config = dict(
    input='log_mel',
    tokenizer='char',
    encoder_widths=[192, 192, 192],
    decoder_layer_scale_init=1.0,
)
Rows from block 4 of the text decoder of a small encoder-decoder audio transcriber, named by matrix and row number. Rows with one number belong to one neuron. Each number is 50 + 12 x the weight over its row's rms, rounded and kept within 0 to 99. All counts start at 0. After the name is the row's rms in percent of the matrix's.
After each neuron's rows are labels from the 100 texts, of 14976, where the neuron reaches its highest value: "tokens" is the input token at the peak. Only what is clearly more common there than usual is listed. The data: short read English sentences (LibriTTS-R).
# fc1: MLP up (decoder.blocks.4.mlp.fc1.weight, 1536x256), inputs 208-255
# fc2: MLP down (decoder.blocks.4.mlp.fc2.weight, 256x1536, transposed), outputs 208-255

fc1.414 104:51 67 42 48 38 55 42 37 44 67 68 48 50 45 37 60 61 46 45 37 43 42 49 35 57 65 43 67 33 64 38 83 63 45 57 73 45 56 39 71 53 24 55 46 41 62 30 34
fc2.414 106:45 58 49 43 51 51 47 44 44 52 52 48 30 44 40 53 41 74 43 57 45 62 41 64 47 27 70 43 58 40 64 58 53 60 47 44 36 45 47 39 68 39 55 78 69 60 58 49
tokens: "i"; "r"; "c"

fc1.137 095:33 35 55 45 72 52 49 33 28 47 26 51 64 57 35 53 55 61 59 40 59 32 48 76 54 57 56 50 38 43 59 49 35 47 56 48 60 50 48 60 50 52 41 38 53 51 48 36
fc2.137 098:42 61 51 29 55 50 44 40 41 45 64 65 67 34 39 75 37 54 57 40 56 59 75 60 43 72 60 47 46 36 27 47 56 41 64 67 54 46 53 28 53 43 48 43 44 71 68 50
tokens: "u"; "e"; "a"

fc1.735 089:35 54 55 59 54 49 42 45 64 40 47 42 51 50 50 58 51 60 45 55 56 41 47 52 51 50 41 33 69 49 44 36 45 51 45 48 52 50 58 49 47 59 38 53 63 41 29 48
fc2.735 088:63 58 58 48 44 53 48 47 23 73 47 46 61 65 47 45 49 49 72 31 44 41 57 25 27 40 62 46 50 52 44 43 60 54 63 58 68 63 50 42 47 47 41 46 34 48 50 63
tokens: "v"; "r"

fc1.326 091:45 59 41 43 59 36 41 67 56 51 64 66 50 53 62 41 49 62 40 44 31 48 54 38 62 69 25 68 42 58 54 45 58 63 28 47 29 44 39 65 57 43 67 50 35 43 56 59
fc2.326 100:29 47 55 39 40 66 36 39 49 43 47 41 29 41 21 52 38 47 43 38 64 35 47 61 40 42 72 58 59 61 61 52 38 70 30 42 66 59 47 46 62 39 58 40 39 47 66 37
tokens: "g"; "c"

fc1.112 108:74 39 50 57 40 56 59 26 40 40 39 55 61 56 30 47 62 48 47 72 62 60 44 49 64 44 41 50 56 76 49 48 36 46 50 68 26 35 51 37 59 53 48 43 55 51 31 47
fc2.112 126:41 52 51 54 64 54 41 57 53 65 56 32 40 62 63 42 41 62 66 45 57 60 64 41 56 57 62 39 66 36 32 37 36 51 40 34 47 64 34 69 59 34 72 36 61 34 61 43
tokens: "c"; "v"

fc1.92 099:70 60 51 30 33 53 32 53 59 45 77 36 37 52 56 32 46 57 54 61 52 40 35 30 27 65 35 53 61 51 40 46 47 29 30 34 42 73 60 61 49 55 64 63 34 72 59 52
fc2.92 098:35 38 54 26 52 49 52 47 34 27 48 40 29 63 54 47 59 28 54 66 66 36 52 71 51 51 55 54 34 62 44 41 65 45 45 48 66 74 55 36 44 66 53 63 50 46 34 64
tokens: "l"

fc1.285 103:68 31 64 64 44 57 60 53 46 37 45 47 54 56 31 78 60 60 57 48 60 38 63 35 44 46 63 53 50 50 42 55 35 56 56 46 30 35 55 43 50 42 34 44 51 29 45 45
fc2.285 101:44 56 50 48 62 39 42 40 58 52 61 56 63 64 43 37 48 53 46 69 50 58 54 64 56 46 32 49 39 52 39 41 36 58 46 36 50 61 63 59 47 55 54 44 27 55 58 35
tokens: "v"; "t"

fc1.200 101:73 63 37 21 62 52 70 60 72 59 62 49 49 39 45 51 50 69 39 52 33 65 55 51 66 48 45 44 52 55 29 51 63 66 48 61 73 54 32 52 33 39 35 61 46 60 23 48
fc2.200 098:37 56 52 42 46 49 29 58 41 44 69 45 54 68 50 60 46 41 62 50 53 71 47 59 49 35 36 64 54 50 49 42 48 59 37 54 39 48 54 62 44 51 33 39 45 52 41 62
tokens: "o"; "y"

fc1.638 094:46 52 54 41 38 54 41 44 43 41 48 52 30 52 51 49 42 38 39 49 64 35 71 66 77 35 68 44 54 38 35 59 55 56 35 38 51 47 37 42 59 43 60 65 50 33 46 61
fc2.638 096:52 55 53 58 45 66 47 50 41 88 45 49 52 60 53 55 76 63 41 65 54 55 41 60 52 50 42 41 48 61 54 32 75 38 47 33 59 65 58 64 48 75 48 50 44 55 59 80
tokens: "c"

fc1.178 102:40 75 49 63 77 40 37 39 47 69 72 70 42 54 38 34 45 63 41 52 65 50 50 58 56 65 51 46 40 45 58 59 45 50 53 39 29 74 62 73 58 33 44 62 55 50 34 24
fc2.178 102:72 46 62 56 49 47 38 53 62 42 36 43 49 38 35 67 69 34 32 38 46 35 28 45 67 29 53 43 67 41 57 67 36 27 38 76 53 33 57 33 52 45 53 59 66 55 51 63
tokens: "i"; "u"; "h"

fc1.345 096:38 83 47 44 50 41 47 57 60 51 52 47 57 44 71 63 52 55 53 43 59 59 56 39 49 40 50 30 45 47 51 54 70 48 41 30 48 52 36 52 70 61 45 47 58 39 51 44
fc2.345 088:50 35 61 73 42 60 29 41 75 44 76 87 63 31 46 52 56 48 54 65 45 64 64 35 56 44 37 45 57 55 50 64 28 32 53 43 74 52 48 46 46 54 22 38 32 39 68 65
tokens: "o"; "n"; "i"

fc1.11 101:68 58 42 29 57 29 46 39 61 58 50 56 72 44 76 49 46 34 58 59 31 66 43 39 40 51 65 47 34 63 44 39 47 76 44 56 71 44 45 39 63 61 47 50 57 34 29 38
fc2.11 097:45 72 50 44 47 41 54 49 42 38 36 48 43 44 42 69 60 53 58 63 49 72 48 39 54 46 50 40 70 30 44 38 49 25 49 43 57 49 18 53 44 51 61 37 54 52 50 64
tokens: "o"; "r"; "u"; "m"

fc1.280 077:66 59 43 39 56 70 57 49 48 38 67 43 45 48 40 16 57 47 56 59 51 50 52 47 47 52 38 76 42 63 40 55 67 38 71 67 39 55 61 57 37 52 42 52 33 64 50 61
fc2.280 072:22 51 35 49 40 36 59 54 39 36 49 72 34 44 67 66 41 51 48 46 50 49 32 23 48 49 64 59 32 51 77 43 38 58 28 82 73 78 57 28 57 63 45 51 59 37 44 43
tokens: "o"; "m"; "f"; "l"

fc1.762 084:30 60 46 43 50 42 45 39 49 44 48 69 60 35 44 65 67 42 53 50 35 40 49 48 57 60 36 70 65 64 45 48 53 60 64 40 59 40 38 74 48 40 72 65 49 39 30 45
fc2.762 095:55 55 87 47 51 36 43 28 65 37 39 63 56 48 41 62 54 59 49 51 27 56 59 54 52 52 38 47 32 54 34 46 41 52 58 43 48 61 62 61 41 51 52 48 23 57 64 63
tokens: "e"; "g"; "'"

fc1.47 100:50 53 59 33 51 38 30 52 49 56 69 66 59 60 44 56 60 58 63 60 60 60 58 29 61 34 39 57 50 65 56 50 53 60 48 62 56 67 40 54 51 51 50 51 42 44 30 55
fc2.47 101:34 60 67 49 62 64 46 66 46 47 42 53 49 56 62 45 30 62 49 58 33 66 45 42 42 31 40 56 51 60 78 61 52 52 57 39 41 48 75 45 43 70 61 54 34 43 69 49
tokens: "o"; "d"

fc1.446 108:41 63 61 80 27 57 44 59 70 39 43 61 51 54 48 48 33 54 49 34 59 55 34 46 61 61 44 60 77 46 48 56 47 41 33 53 33 39 57 64 67 46 57 28 41 43 41 32
fc2.446 111:31 56 43 50 49 51 61 52 58 81 60 67 52 55 44 51 67 52 35 71 43 36 41 44 61 55 44 55 26 33 53 52 59 38 72 58 46 68 42 47 37 37 42 47 51 44 68 68
tokens: "c"; "o"; "l"

fc1.122 097:47 61 50 39 42 53 56 50 31 61 54 64 32 67 30 32 49 49 40 53 47 51 39 59 72 50 77 32 52 54 52 54 44 59 43 46 46 35 61 66 34 47 57 58 46 56 76 47
fc2.122 095:68 48 47 51 54 44 50 41 40 40 31 54 34 38 57 50 54 76 65 49 54 40 32 48 59 58 35 53 57 51 63 37 49 49 55 49 53 48 49 54 58 64 53 53 25 38 38 57
tokens: "c"; "r"

fc1.661 101:45 38 43 63 59 54 59 45 54 70 53 51 68 42 40 56 59 66 74 67 36 53 56 33 55 41 53 47 62 44 50 45 55 60 37 51 58 32 52 40 60 28 54 61 52 58 58 42
fc2.661 098:58 31 71 39 49 39 44 45 64 79 28 46 46 54 55 41 24 50 46 46 37 46 56 45 24 64 29 58 37 43 47 51 69 72 36 55 46 48 67 51 54 48 49 31 35 51 54 54
tokens: "w"; "'"; "a"; "u"

fc1.623 099:43 76 49 50 59 47 32 48 37 65 53 44 56 68 51 56 65 60 62 42 24 43 55 72 43 42 58 41 66 66 56 46 57 61 57 44 74 31 56 68 61 65 46 48 35 60 45 37
fc2.623 101:47 54 45 46 42 44 58 48 43 56 32 40 43 40 47 58 59 48 73 68 48 27 40 49 58 51 24 30 44 36 24 53 33 45 47 58 42 56 54 54 60 51 54 54 68 55 67 63
tokens: "s"; "u"

fc1.477 103:39 75 41 50 27 68 47 66 45 55 51 44 54 30 60 53 61 62 41 38 53 47 56 54 67 74 44 58 46 37 53 53 64 57 50 33 68 62 50 53 44 54 43 61 64 48 47 31
fc2.477 098:57 39 57 44 62 39 30 34 34 49 63 59 48 44 61 48 60 63 36 40 51 46 46 38 62 40 53 58 42 38 45 52 38 43 62 48 58 33 27 57 66 68 77 44 61 54 62 70
tokens: "s"; "a"; "y"; "<end>"

fc1.48 080:47 48 65 50 64 48 41 24 31 49 39 38 56 58 73 72 67 49 29 52 42 52 51 53 43 48 46 55 47 52 50 43 43 53 65 46 52 83 72 28 44 66 41 58 36 42 62 30
fc2.48 084:46 29 48 48 49 71 55 45 55 47 49 64 44 22 49 59 70 32 67 67 64 50 37 62 47 47 38 48 71 53 49 24 43 42 39 43 36 73 49 71 44 53 37 45 50 67 46 52
tokens: "u"; "v"; "p"; "s"

fc1.4 090:43 33 57 55 62 66 52 51 49 58 47 54 52 45 48 57 47 70 56 52 34 49 62 53 38 38 56 71 50 81 44 52 53 53 55 53 45 37 42 38 60 78 40 56 62 60 44 63
fc2.4 096:69 56 42 38 60 52 64 58 01 71 24 43 55 69 47 50 58 45 69 49 56 57 31 52 59 61 46 45 35 27 39 62 38 41 70 56 52 50 65 41 30 45 40 62 38 45 49 47
tokens: "i"; "l"; "u"

fc1.458 105:48 58 41 61 24 52 55 54 38 52 51 43 57 65 16 48 36 74 43 45 28 54 48 64 65 55 50 54 29 49 47 31 52 48 43 60 51 49 38 39 43 52 52 29 55 45 59 51
fc2.458 104:70 32 34 53 72 62 51 56 43 52 44 55 26 56 48 53 71 48 64 50 55 45 52 34 49 39 59 58 57 45 55 79 43 57 77 44 43 46 52 55 54 32 35 49 73 45 39 31
tokens: "r"; "g"; "y"

fc1.431 096:37 33 47 45 73 44 45 32 64 55 63 52 25 43 55 60 44 59 39 59 63 40 51 30 67 52 47 58 33 60 26 47 51 54 50 54 29 61 45 56 67 74 51 43 46 39 54 63
fc2.431 093:62 50 56 55 42 42 69 47 33 45 49 62 41 69 23 67 53 63 52 72 56 19 52 49 46 59 41 37 48 43 31 45 69 52 54 39 33 77 36 45 39 24 30 48 61 40 42 71
tokens: "t"; "<end>"; "c"; "l"

fc1.437 111:55 50 45 80 40 63 48 52 46 48 46 53 61 36 59 76 49 39 55 54 60 56 43 52 37 58 48 41 70 46 67 66 64 59 36 42 45 66 44 51 55 68 38 56 40 48 26 39
fc2.437 109:51 48 56 48 75 56 26 54 42 45 49 51 68 67 55 47 37 43 52 23 35 47 39 51 71 63 68 62 47 33 49 61 45 39 54 78 40 67 62 58 50 46 54 48 54 62 48 43
tokens: "s"; "o"; "u"; "r"

fc1.85 106:61 30 56 35 42 43 53 52 43 57 57 29 37 48 38 41 67 51 51 57 65 44 32 60 66 75 59 57 51 76 55 51 52 45 54 40 81 32 54 59 63 71 69 52 30 44 48 64
fc2.85 102:54 56 56 64 68 56 47 43 54 44 79 64 44 48 70 35 48 62 46 40 45 39 59 58 43 55 46 60 50 64 64 52 63 61 62 64 41 11 44 45 48 71 75 30 33 46 61 34
tokens: "l"; "r"; "<end>"

fc1.443 100:54 56 35 51 66 35 42 34 70 49 39 49 51 58 55 32 54 55 44 47 79 50 56 68 66 54 48 24 50 46 45 28 64 56 35 52 44 50 48 62 52 31 64 48 66 61 50 53
fc2.443 095:50 64 42 41 52 34 28 56 39 31 55 71 53 49 44 52 66 47 53 52 48 53 43 53 42 62 68 53 52 65 51 67 62 42 43 30 63 53 47 30 58 55 52 58 34 43 52 37
tokens: "g"; "c"; "a"; "i"

fc1.751 103:46 47 43 47 52 41 42 61 62 27 50 41 35 22 61 69 54 36 48 72 36 40 48 66 78 57 41 56 60 49 73 60 63 37 33 50 63 46 66 49 37 59 40 35 43 54 53 41
fc2.751 109:30 67 48 42 43 38 51 61 34 60 56 62 72 74 41 56 44 36 67 51 84 52 29 58 41 64 57 33 61 39 60 45 42 55 34 38 42 49 52 50 68 60 52 55 57 52 52 54
tokens: "o"; "t"; "l"; "m"

fc1.238 110:52 48 62 54 41 32 46 37 45 59 66 50 57 55 41 36 56 54 52 28 51 51 55 46 64 43 63 51 10 63 42 47 54 41 46 41 56 57 48 43 33 52 64 52 47 36 55 56
fc2.238 111:36 41 62 72 36 25 47 81 47 44 36 51 46 59 53 51 51 36 57 55 56 48 39 59 47 72 72 30 24 56 36 49 23 34 44 30 69 42 48 53 45 32 33 52 78 43 27 48
tokens: "e"; "y"

fc1.582 093:47 39 54 39 51 65 41 65 74 48 44 59 65 63 43 53 35 53 56 62 70 41 73 60 56 58 58 68 33 62 54 55 50 37 50 21 44 43 61 66 51 30 60 34 40 47 52 64
fc2.582 095:61 38 63 63 36 42 50 55 63 78 52 43 61 32 71 63 47 33 37 44 53 53 60 67 52 45 41 19 59 58 63 37 70 65 53 50 52 50 51 62 56 40 53 52 54 60 57 34
tokens: "u"; "f"; "i"; "a"

fc1.433 102:33 58 64 43 57 51 63 73 48 66 40 55 80 42 58 52 64 31 48 68 56 50 44 59 55 61 47 58 36 51 34 42 33 48 70 28 43 44 44 41 53 46 35 52 48 32 47 34
fc2.433 116:69 45 36 57 49 63 29 49 42 61 34 62 50 47 48 55 64 77 44 48 52 39 26 55 55 45 63 46 50 26 68 45 61 45 23 59 40 40 59 64 44 31 68 50 52 62 65 48
tokens: "g"; "t"; "s"; "o"

fc1.570 099:76 56 75 58 25 27 60 41 62 52 65 70 51 56 56 61 54 50 52 54 41 44 44 55 46 54 55 53 64 66 48 51 42 61 41 53 24 50 57 41 48 55 36 53 50 63 50 48
fc2.570 103:47 31 52 53 63 70 34 41 58 57 33 68 64 64 19 57 49 49 31 45 24 40 34 62 46 57 48 50 65 46 38 49 41 60 33 49 63 66 71 64 52 58 32 26 29 37 50 39
tokens: "v"

fc1.451 103:40 46 49 46 59 48 56 49 33 41 49 42 30 62 57 56 56 38 61 61 52 31 67 26 42 52 48 64 32 54 62 60 66 39 60 57 55 42 57 63 48 30 53 58 74 41 58 46
fc2.451 103:57 54 29 52 35 88 67 64 60 44 59 41 34 53 53 41 40 49 51 56 63 20 52 45 53 58 50 44 69 58 60 68 51 56 26 58 78 52 46 36 43 60 50 51 46 34 40 38
tokens: "w"; "l"

fc1.649 091:27 60 52 47 51 47 48 52 58 59 45 48 64 70 55 37 36 61 49 42 37 55 56 76 63 58 47 61 49 69 61 46 58 37 47 39 42 68 46 72 53 53 45 59 60 26 30 40
fc2.649 098:49 72 53 43 54 55 65 19 63 52 27 50 49 62 39 45 37 49 57 39 42 51 50 28 71 67 54 52 50 45 43 32 47 42 23 57 41 38 53 50 65 64 32 29 59 65 50 43
tokens: "c"; "a"

fc1.447 087:49 72 45 47 31 54 39 45 52 42 44 58 62 41 69 31 66 43 43 58 44 40 45 47 43 39 61 53 68 51 29 57 51 71 37 53 33 48 66 62 53 70 61 17 59 67 44 32
fc2.447 099:67 40 57 56 40 69 60 59 39 63 58 65 32 69 52 44 41 54 50 49 49 52 56 57 57 46 61 61 47 69 52 59 33 62 54 49 41 57 44 58 59 44 30 73 57 52 46 66
tokens: "r"; "o"; "c"; "g"

fc1.422 104:49 58 54 55 60 55 43 70 37 38 64 44 68 38 42 42 50 54 87 63 39 46 34 50 54 46 53 38 67 45 54 44 30 57 28 37 41 40 35 42 51 59 61 68 71 66 61 74
fc2.422 102:80 42 41 32 57 36 48 50 52 49 44 59 59 32 35 72 60 62 50 50 29 40 54 57 48 53 38 49 37 48 55 55 56 63 67 66 57 50 60 51 43 47 47 54 52 36 38 68
tokens: "w"; "e"

fc1.605 101:52 45 33 36 23 38 46 52 82 41 82 58 66 53 35 64 52 76 50 58 63 51 42 56 53 56 59 52 40 38 57 76 48 30 47 72 28 32 56 58 67 33 33 62 41 51 53 64
fc2.605 095:56 44 59 60 42 51 56 33 41 49 49 37 74 61 55 50 45 60 53 44 55 49 54 51 58 54 59 49 28 39 37 66 53 42 45 64 65 29 55 65 60 54 51 54 56 32 60 53
tokens: "t"; "d"; "l"

fc1.187 112:54 58 54 35 66 60 47 65 43 55 47 36 48 48 61 52 68 49 55 53 35 56 56 63 66 54 32 27 35 49 49 56 59 28 46 38 49 51 63 32 65 37 62 50 57 44 47 47
fc2.187 107:71 44 38 51 58 54 42 62 63 72 68 45 63 29 39 55 42 38 35 54 35 54 57 59 38 50 38 53 41 66 42 59 31 45 38 47 38 61 58 28 49 66 54 35 58 77 58 32
tokens: "c"; "s"; "p"; "n"

fc1.83 086:53 65 63 40 49 60 42 22 62 50 48 45 39 56 36 77 67 56 58 55 46 39 54 62 52 57 70 53 44 49 41 58 66 25 75 56 55 40 49 32 40 38 62 31 37 59 59 60
fc2.83 092:56 38 20 36 48 53 44 65 32 55 53 53 50 35 47 49 60 56 49 43 61 44 52 37 52 52 63 55 55 51 78 38 30 40 30 65 45 56 54 56 72 20 47 36 52 54 44 52
tokens: "w"; "t"; "<end>"

fc1.577 068:49 35 88 27 40 28 43 44 28 23 58 60 58 56 46 65 61 65 74 46 40 53 40 42 42 46 53 22 56 50 66 45 62 40 35 58 55 62 47 56 43 65 40 43 56 60 48 52
fc2.577 072:58 53 37 42 61 60 70 42 53 38 53 54 51 55 34 47 38 59 52 48 46 52 46 40 57 42 57 45 49 40 61 53 52 53 33 47 64 71 65 43 43 53 68 58 50 71 29 39
tokens: "w"

fc1.1 100:41 47 53 45 19 50 72 37 54 36 67 47 41 46 56 51 49 42 63 56 69 60 31 66 53 48 63 57 53 53 54 62 71 54 34 55 50 59 51 53 58 58 41 63 60 59 38 42
fc2.1 097:47 37 67 38 64 70 50 45 48 54 41 51 56 53 40 48 59 35 33 61 69 56 22 44 34 69 62 43 35 57 51 46 53 51 44 47 64 44 63 46 51 53 52 48 36 57 59 32
tokens: "i"; "o"

fc1.227 100:42 43 18 46 62 47 60 52 53 53 69 50 53 52 50 42 53 47 31 29 37 28 79 55 35 50 30 62 50 45 28 60 49 56 50 42 53 47 63 37 67 48 29 46 61 64 57 34
fc2.227 094:63 35 57 37 27 43 76 67 59 50 60 20 67 17 54 41 61 36 65 33 38 29 44 44 48 54 41 54 44 66 60 47 38 52 60 46 74 56 39 49 47 58 67 52 69 59 43 63
tokens: "v"

fc1.79 085:66 35 39 31 44 44 78 71 37 42 61 31 42 57 40 40 48 24 38 53 60 46 68 54 51 62 31 58 32 57 53 46 53 48 35 62 49 46 58 54 45 67 59 47 46 34 54 36
fc2.79 092:53 25 27 51 54 58 48 36 62 63 54 58 44 48 82 68 57 64 44 38 55 68 42 52 41 43 66 56 43 43 33 61 36 43 36 44 61 55 70 36 54 33 41 43 41 43 49 38
tokens: "i"; "l"

fc1.353 073:76 49 52 52 42 21 44 35 59 69 47 45 50 44 13 59 44 55 49 49 66 47 59 64 45 38 64 73 52 56 36 36 41 45 32 60 55 58 72 46 37 35 61 65 78 78 38 65
fc2.353 081:47 35 47 69 67 51 46 38 67 58 41 55 56 58 51 68 56 34 41 45 53 44 57 23 41 50 48 43 48 50 55 26 74 56 65 35 81 65 54 68 63 47 43 25 46 60 77 44
tokens: "e"; "i"; "n"

fc1.646 099:60 58 18 53 36 64 37 72 56 49 56 61 42 31 59 52 64 45 57 53 55 49 54 46 37 54 40 81 44 56 73 50 43 56 63 45 51 72 55 53 61 38 49 60 71 36 56 46
fc2.646 096:60 55 51 67 59 43 57 57 47 69 30 54 48 55 45 51 56 67 47 62 51 48 36 61 38 53 44 46 46 38 59 42 69 29 55 51 65 28 60 74 54 56 54 84 36 39 46 50
tokens: "s"; "r"; "l"

fc1.103 099:67 58 52 53 76 52 37 51 67 48 73 69 39 51 46 45 41 44 50 54 22 45 49 39 60 66 53 57 32 55 48 64 53 54 59 55 46 61 47 23 55 36 46 39 62 29 43 50
fc2.103 098:41 23 49 61 15 49 37 60 67 66 59 42 52 44 59 58 62 52 24 50 55 55 43 54 48 42 38 63 44 83 56 42 37 82 66 61 36 40 53 22 55 64 51 59 41 52 64 26
tokens: "i"; "o"; "u"

fc1.45 096:48 36 44 53 44 46 63 64 48 51 66 61 52 51 50 27 56 52 65 51 45 70 55 41 40 47 49 55 29 68 70 65 33 60 46 27 45 50 42 55 40 57 50 69 52 44 62 62
fc2.45 094:51 50 42 41 60 42 44 59 60 38 47 44 45 53 64 62 62 58 38 48 55 41 52 44 48 41 61 70 51 38 34 62 56 61 39 52 23 41 62 27 58 73 62 41 58 61 35 60
tokens: "i"; "a"

fc1.223 097:45 48 36 41 48 41 54 52 60 49 61 25 68 51 43 46 65 46 56 52 53 61 43 73 55 63 67 32 38 60 76 58 44 58 37 60 40 59 47 55 37 46 39 44 57 38 32 58
fc2.223 105:43 51 50 36 56 75 75 44 43 46 69 49 26 68 59 64 49 42 48 37 28 48 43 62 42 37 38 40 45 46 37 53 40 60 55 36 58 49 56 54 59 51 31 65 50 33 20 48
tokens: "w"; "t"

fc1.97 096:57 62 46 58 41 50 47 60 68 54 60 61 40 54 43 54 56 43 53 43 40 55 49 68 47 60 44 51 48 62 51 39 58 52 85 22 40 57 33 47 36 58 54 46 63 31 52 66
fc2.97 092:29 33 54 56 42 37 57 57 73 32 58 48 70 60 63 74 61 51 84 60 62 60 66 43 69 64 60 61 36 61 42 42 34 70 44 47 62 54 46 36 60 63 53 45 40 46 51 58
tokens: "o"; "l"; "r"; "w"

fc1.351 106:40 61 64 55 43 50 26 54 67 46 63 45 35 58 39 60 36 43 39 41 30 22 53 62 55 66 56 55 47 29 45 48 41 79 42 87 51 37 49 51 44 36 39 41 45 53 37 44
fc2.351 103:61 28 41 45 47 41 37 51 29 80 51 62 35 59 58 42 40 66 49 67 52 57 61 47 59 56 60 45 51 62 33 48 56 54 50 19 46 46 45 47 29 52 37 73 46 58 48 50
tokens: "s"; "w"; "p"; "l"

fc1.378 104:54 45 62 47 55 35 62 56 73 28 68 27 62 48 48 65 57 54 69 65 36 53 42 46 52 50 64 34 47 67 58 52 60 63 53 47 38 77 44 67 27 40 38 47 56 56 54 46
fc2.378 104:56 64 31 52 65 49 72 31 57 70 55 58 50 45 45 57 61 38 33 57 64 34 56 67 60 47 25 34 60 42 37 53 37 34 56 46 51 41 52 66 39 65 82 40 65 48 36 52
tokens: "e"; "h"

fc1.710 087:56 34 57 49 42 44 63 24 53 68 39 36 45 42 48 48 53 36 42 63 69 65 54 50 38 51 49 59 40 46 47 43 65 71 39 50 23 58 48 23 51 38 55 32 40 46 62 41
fc2.710 088:65 57 51 66 68 48 58 80 47 64 42 49 42 54 38 34 46 57 31 67 32 46 43 69 44 68 44 35 63 58 55 42 40 49 45 59 44 47 58 45 60 41 46 43 45 45 55 49
tokens: "c"; "t"

fc1.348 096:48 46 34 48 58 45 54 83 36 42 45 42 50 38 53 55 48 60 42 57 41 35 44 47 57 31 33 41 43 80 48 46 71 59 61 52 37 46 55 51 28 51 56 40 65 50 73 40
fc2.348 092:56 55 38 41 49 51 41 39 32 60 58 36 35 52 62 44 40 47 46 49 54 52 44 28 35 48 50 56 57 19 68 57 33 48 50 36 46 54 56 51 30 46 45 23 46 33 48 34
tokens: "l"; "<end>"

fc1.296 097:41 49 72 65 43 61 32 72 52 49 65 38 57 53 49 40 29 50 43 42 33 68 40 46 54 62 43 48 85 54 30 47 64 63 52 47 54 55 54 60 45 39 30 47 57 55 49 51
fc2.296 099:32 51 32 53 38 54 42 34 49 24 30 46 50 29 42 39 69 43 61 51 43 59 41 43 61 58 59 46 39 52 60 25 54 57 61 35 71 57 58 46 68 28 45 56 55 49 47 81
tokens: "l"; "r"; "k"; "u"

fc1.688 101:66 46 53 24 63 58 59 43 50 69 48 56 45 49 40 38 51 47 60 38 39 35 41 62 40 47 57 44 45 73 53 65 43 56 55 56 45 61 35 28 35 41 56 56 28 36 38 60
fc2.688 105:21 54 39 45 45 41 44 54 46 32 39 63 69 62 56 45 42 57 35 49 57 56 46 51 57 55 53 42 51 61 69 72 55 62 44 53 62 46 48 46 61 37 34 71 59 46 56 55
tokens: "t"; "d"; "y"; "g"

fc1.537 091:50 51 71 60 48 51 43 69 56 56 11 60 42 68 60 47 50 56 49 42 46 34 46 59 49 77 31 57 60 72 55 45 46 46 54 39 35 42 49 43 49 48 53 61 42 56 28 32
fc2.537 086:69 40 47 57 55 49 70 54 55 52 42 50 68 51 66 36 53 39 72 54 42 44 35 44 42 60 66 45 15 35 59 48 59 61 43 56 56 75 39 66 52 55 29 54 50 39 42 41
tokens: "w"; "t"; "i"; "<end>"

fc1.159 100:38 43 38 33 66 34 21 51 47 48 68 62 36 66 56 50 50 56 47 69 41 67 36 76 57 50 41 41 58 40 47 46 63 44 41 46 35 63 53 35 56 83 60 54 43 43 41 54
fc2.159 096:63 44 58 51 49 34 57 72 53 77 39 44 62 57 60 50 46 71 50 46 31 41 61 49 44 38 49 66 53 56 58 57 66 57 45 48 74 37 58 50 66 61 48 48 51 76 47 61
tokens: "l"; "r"; "<end>"; "g"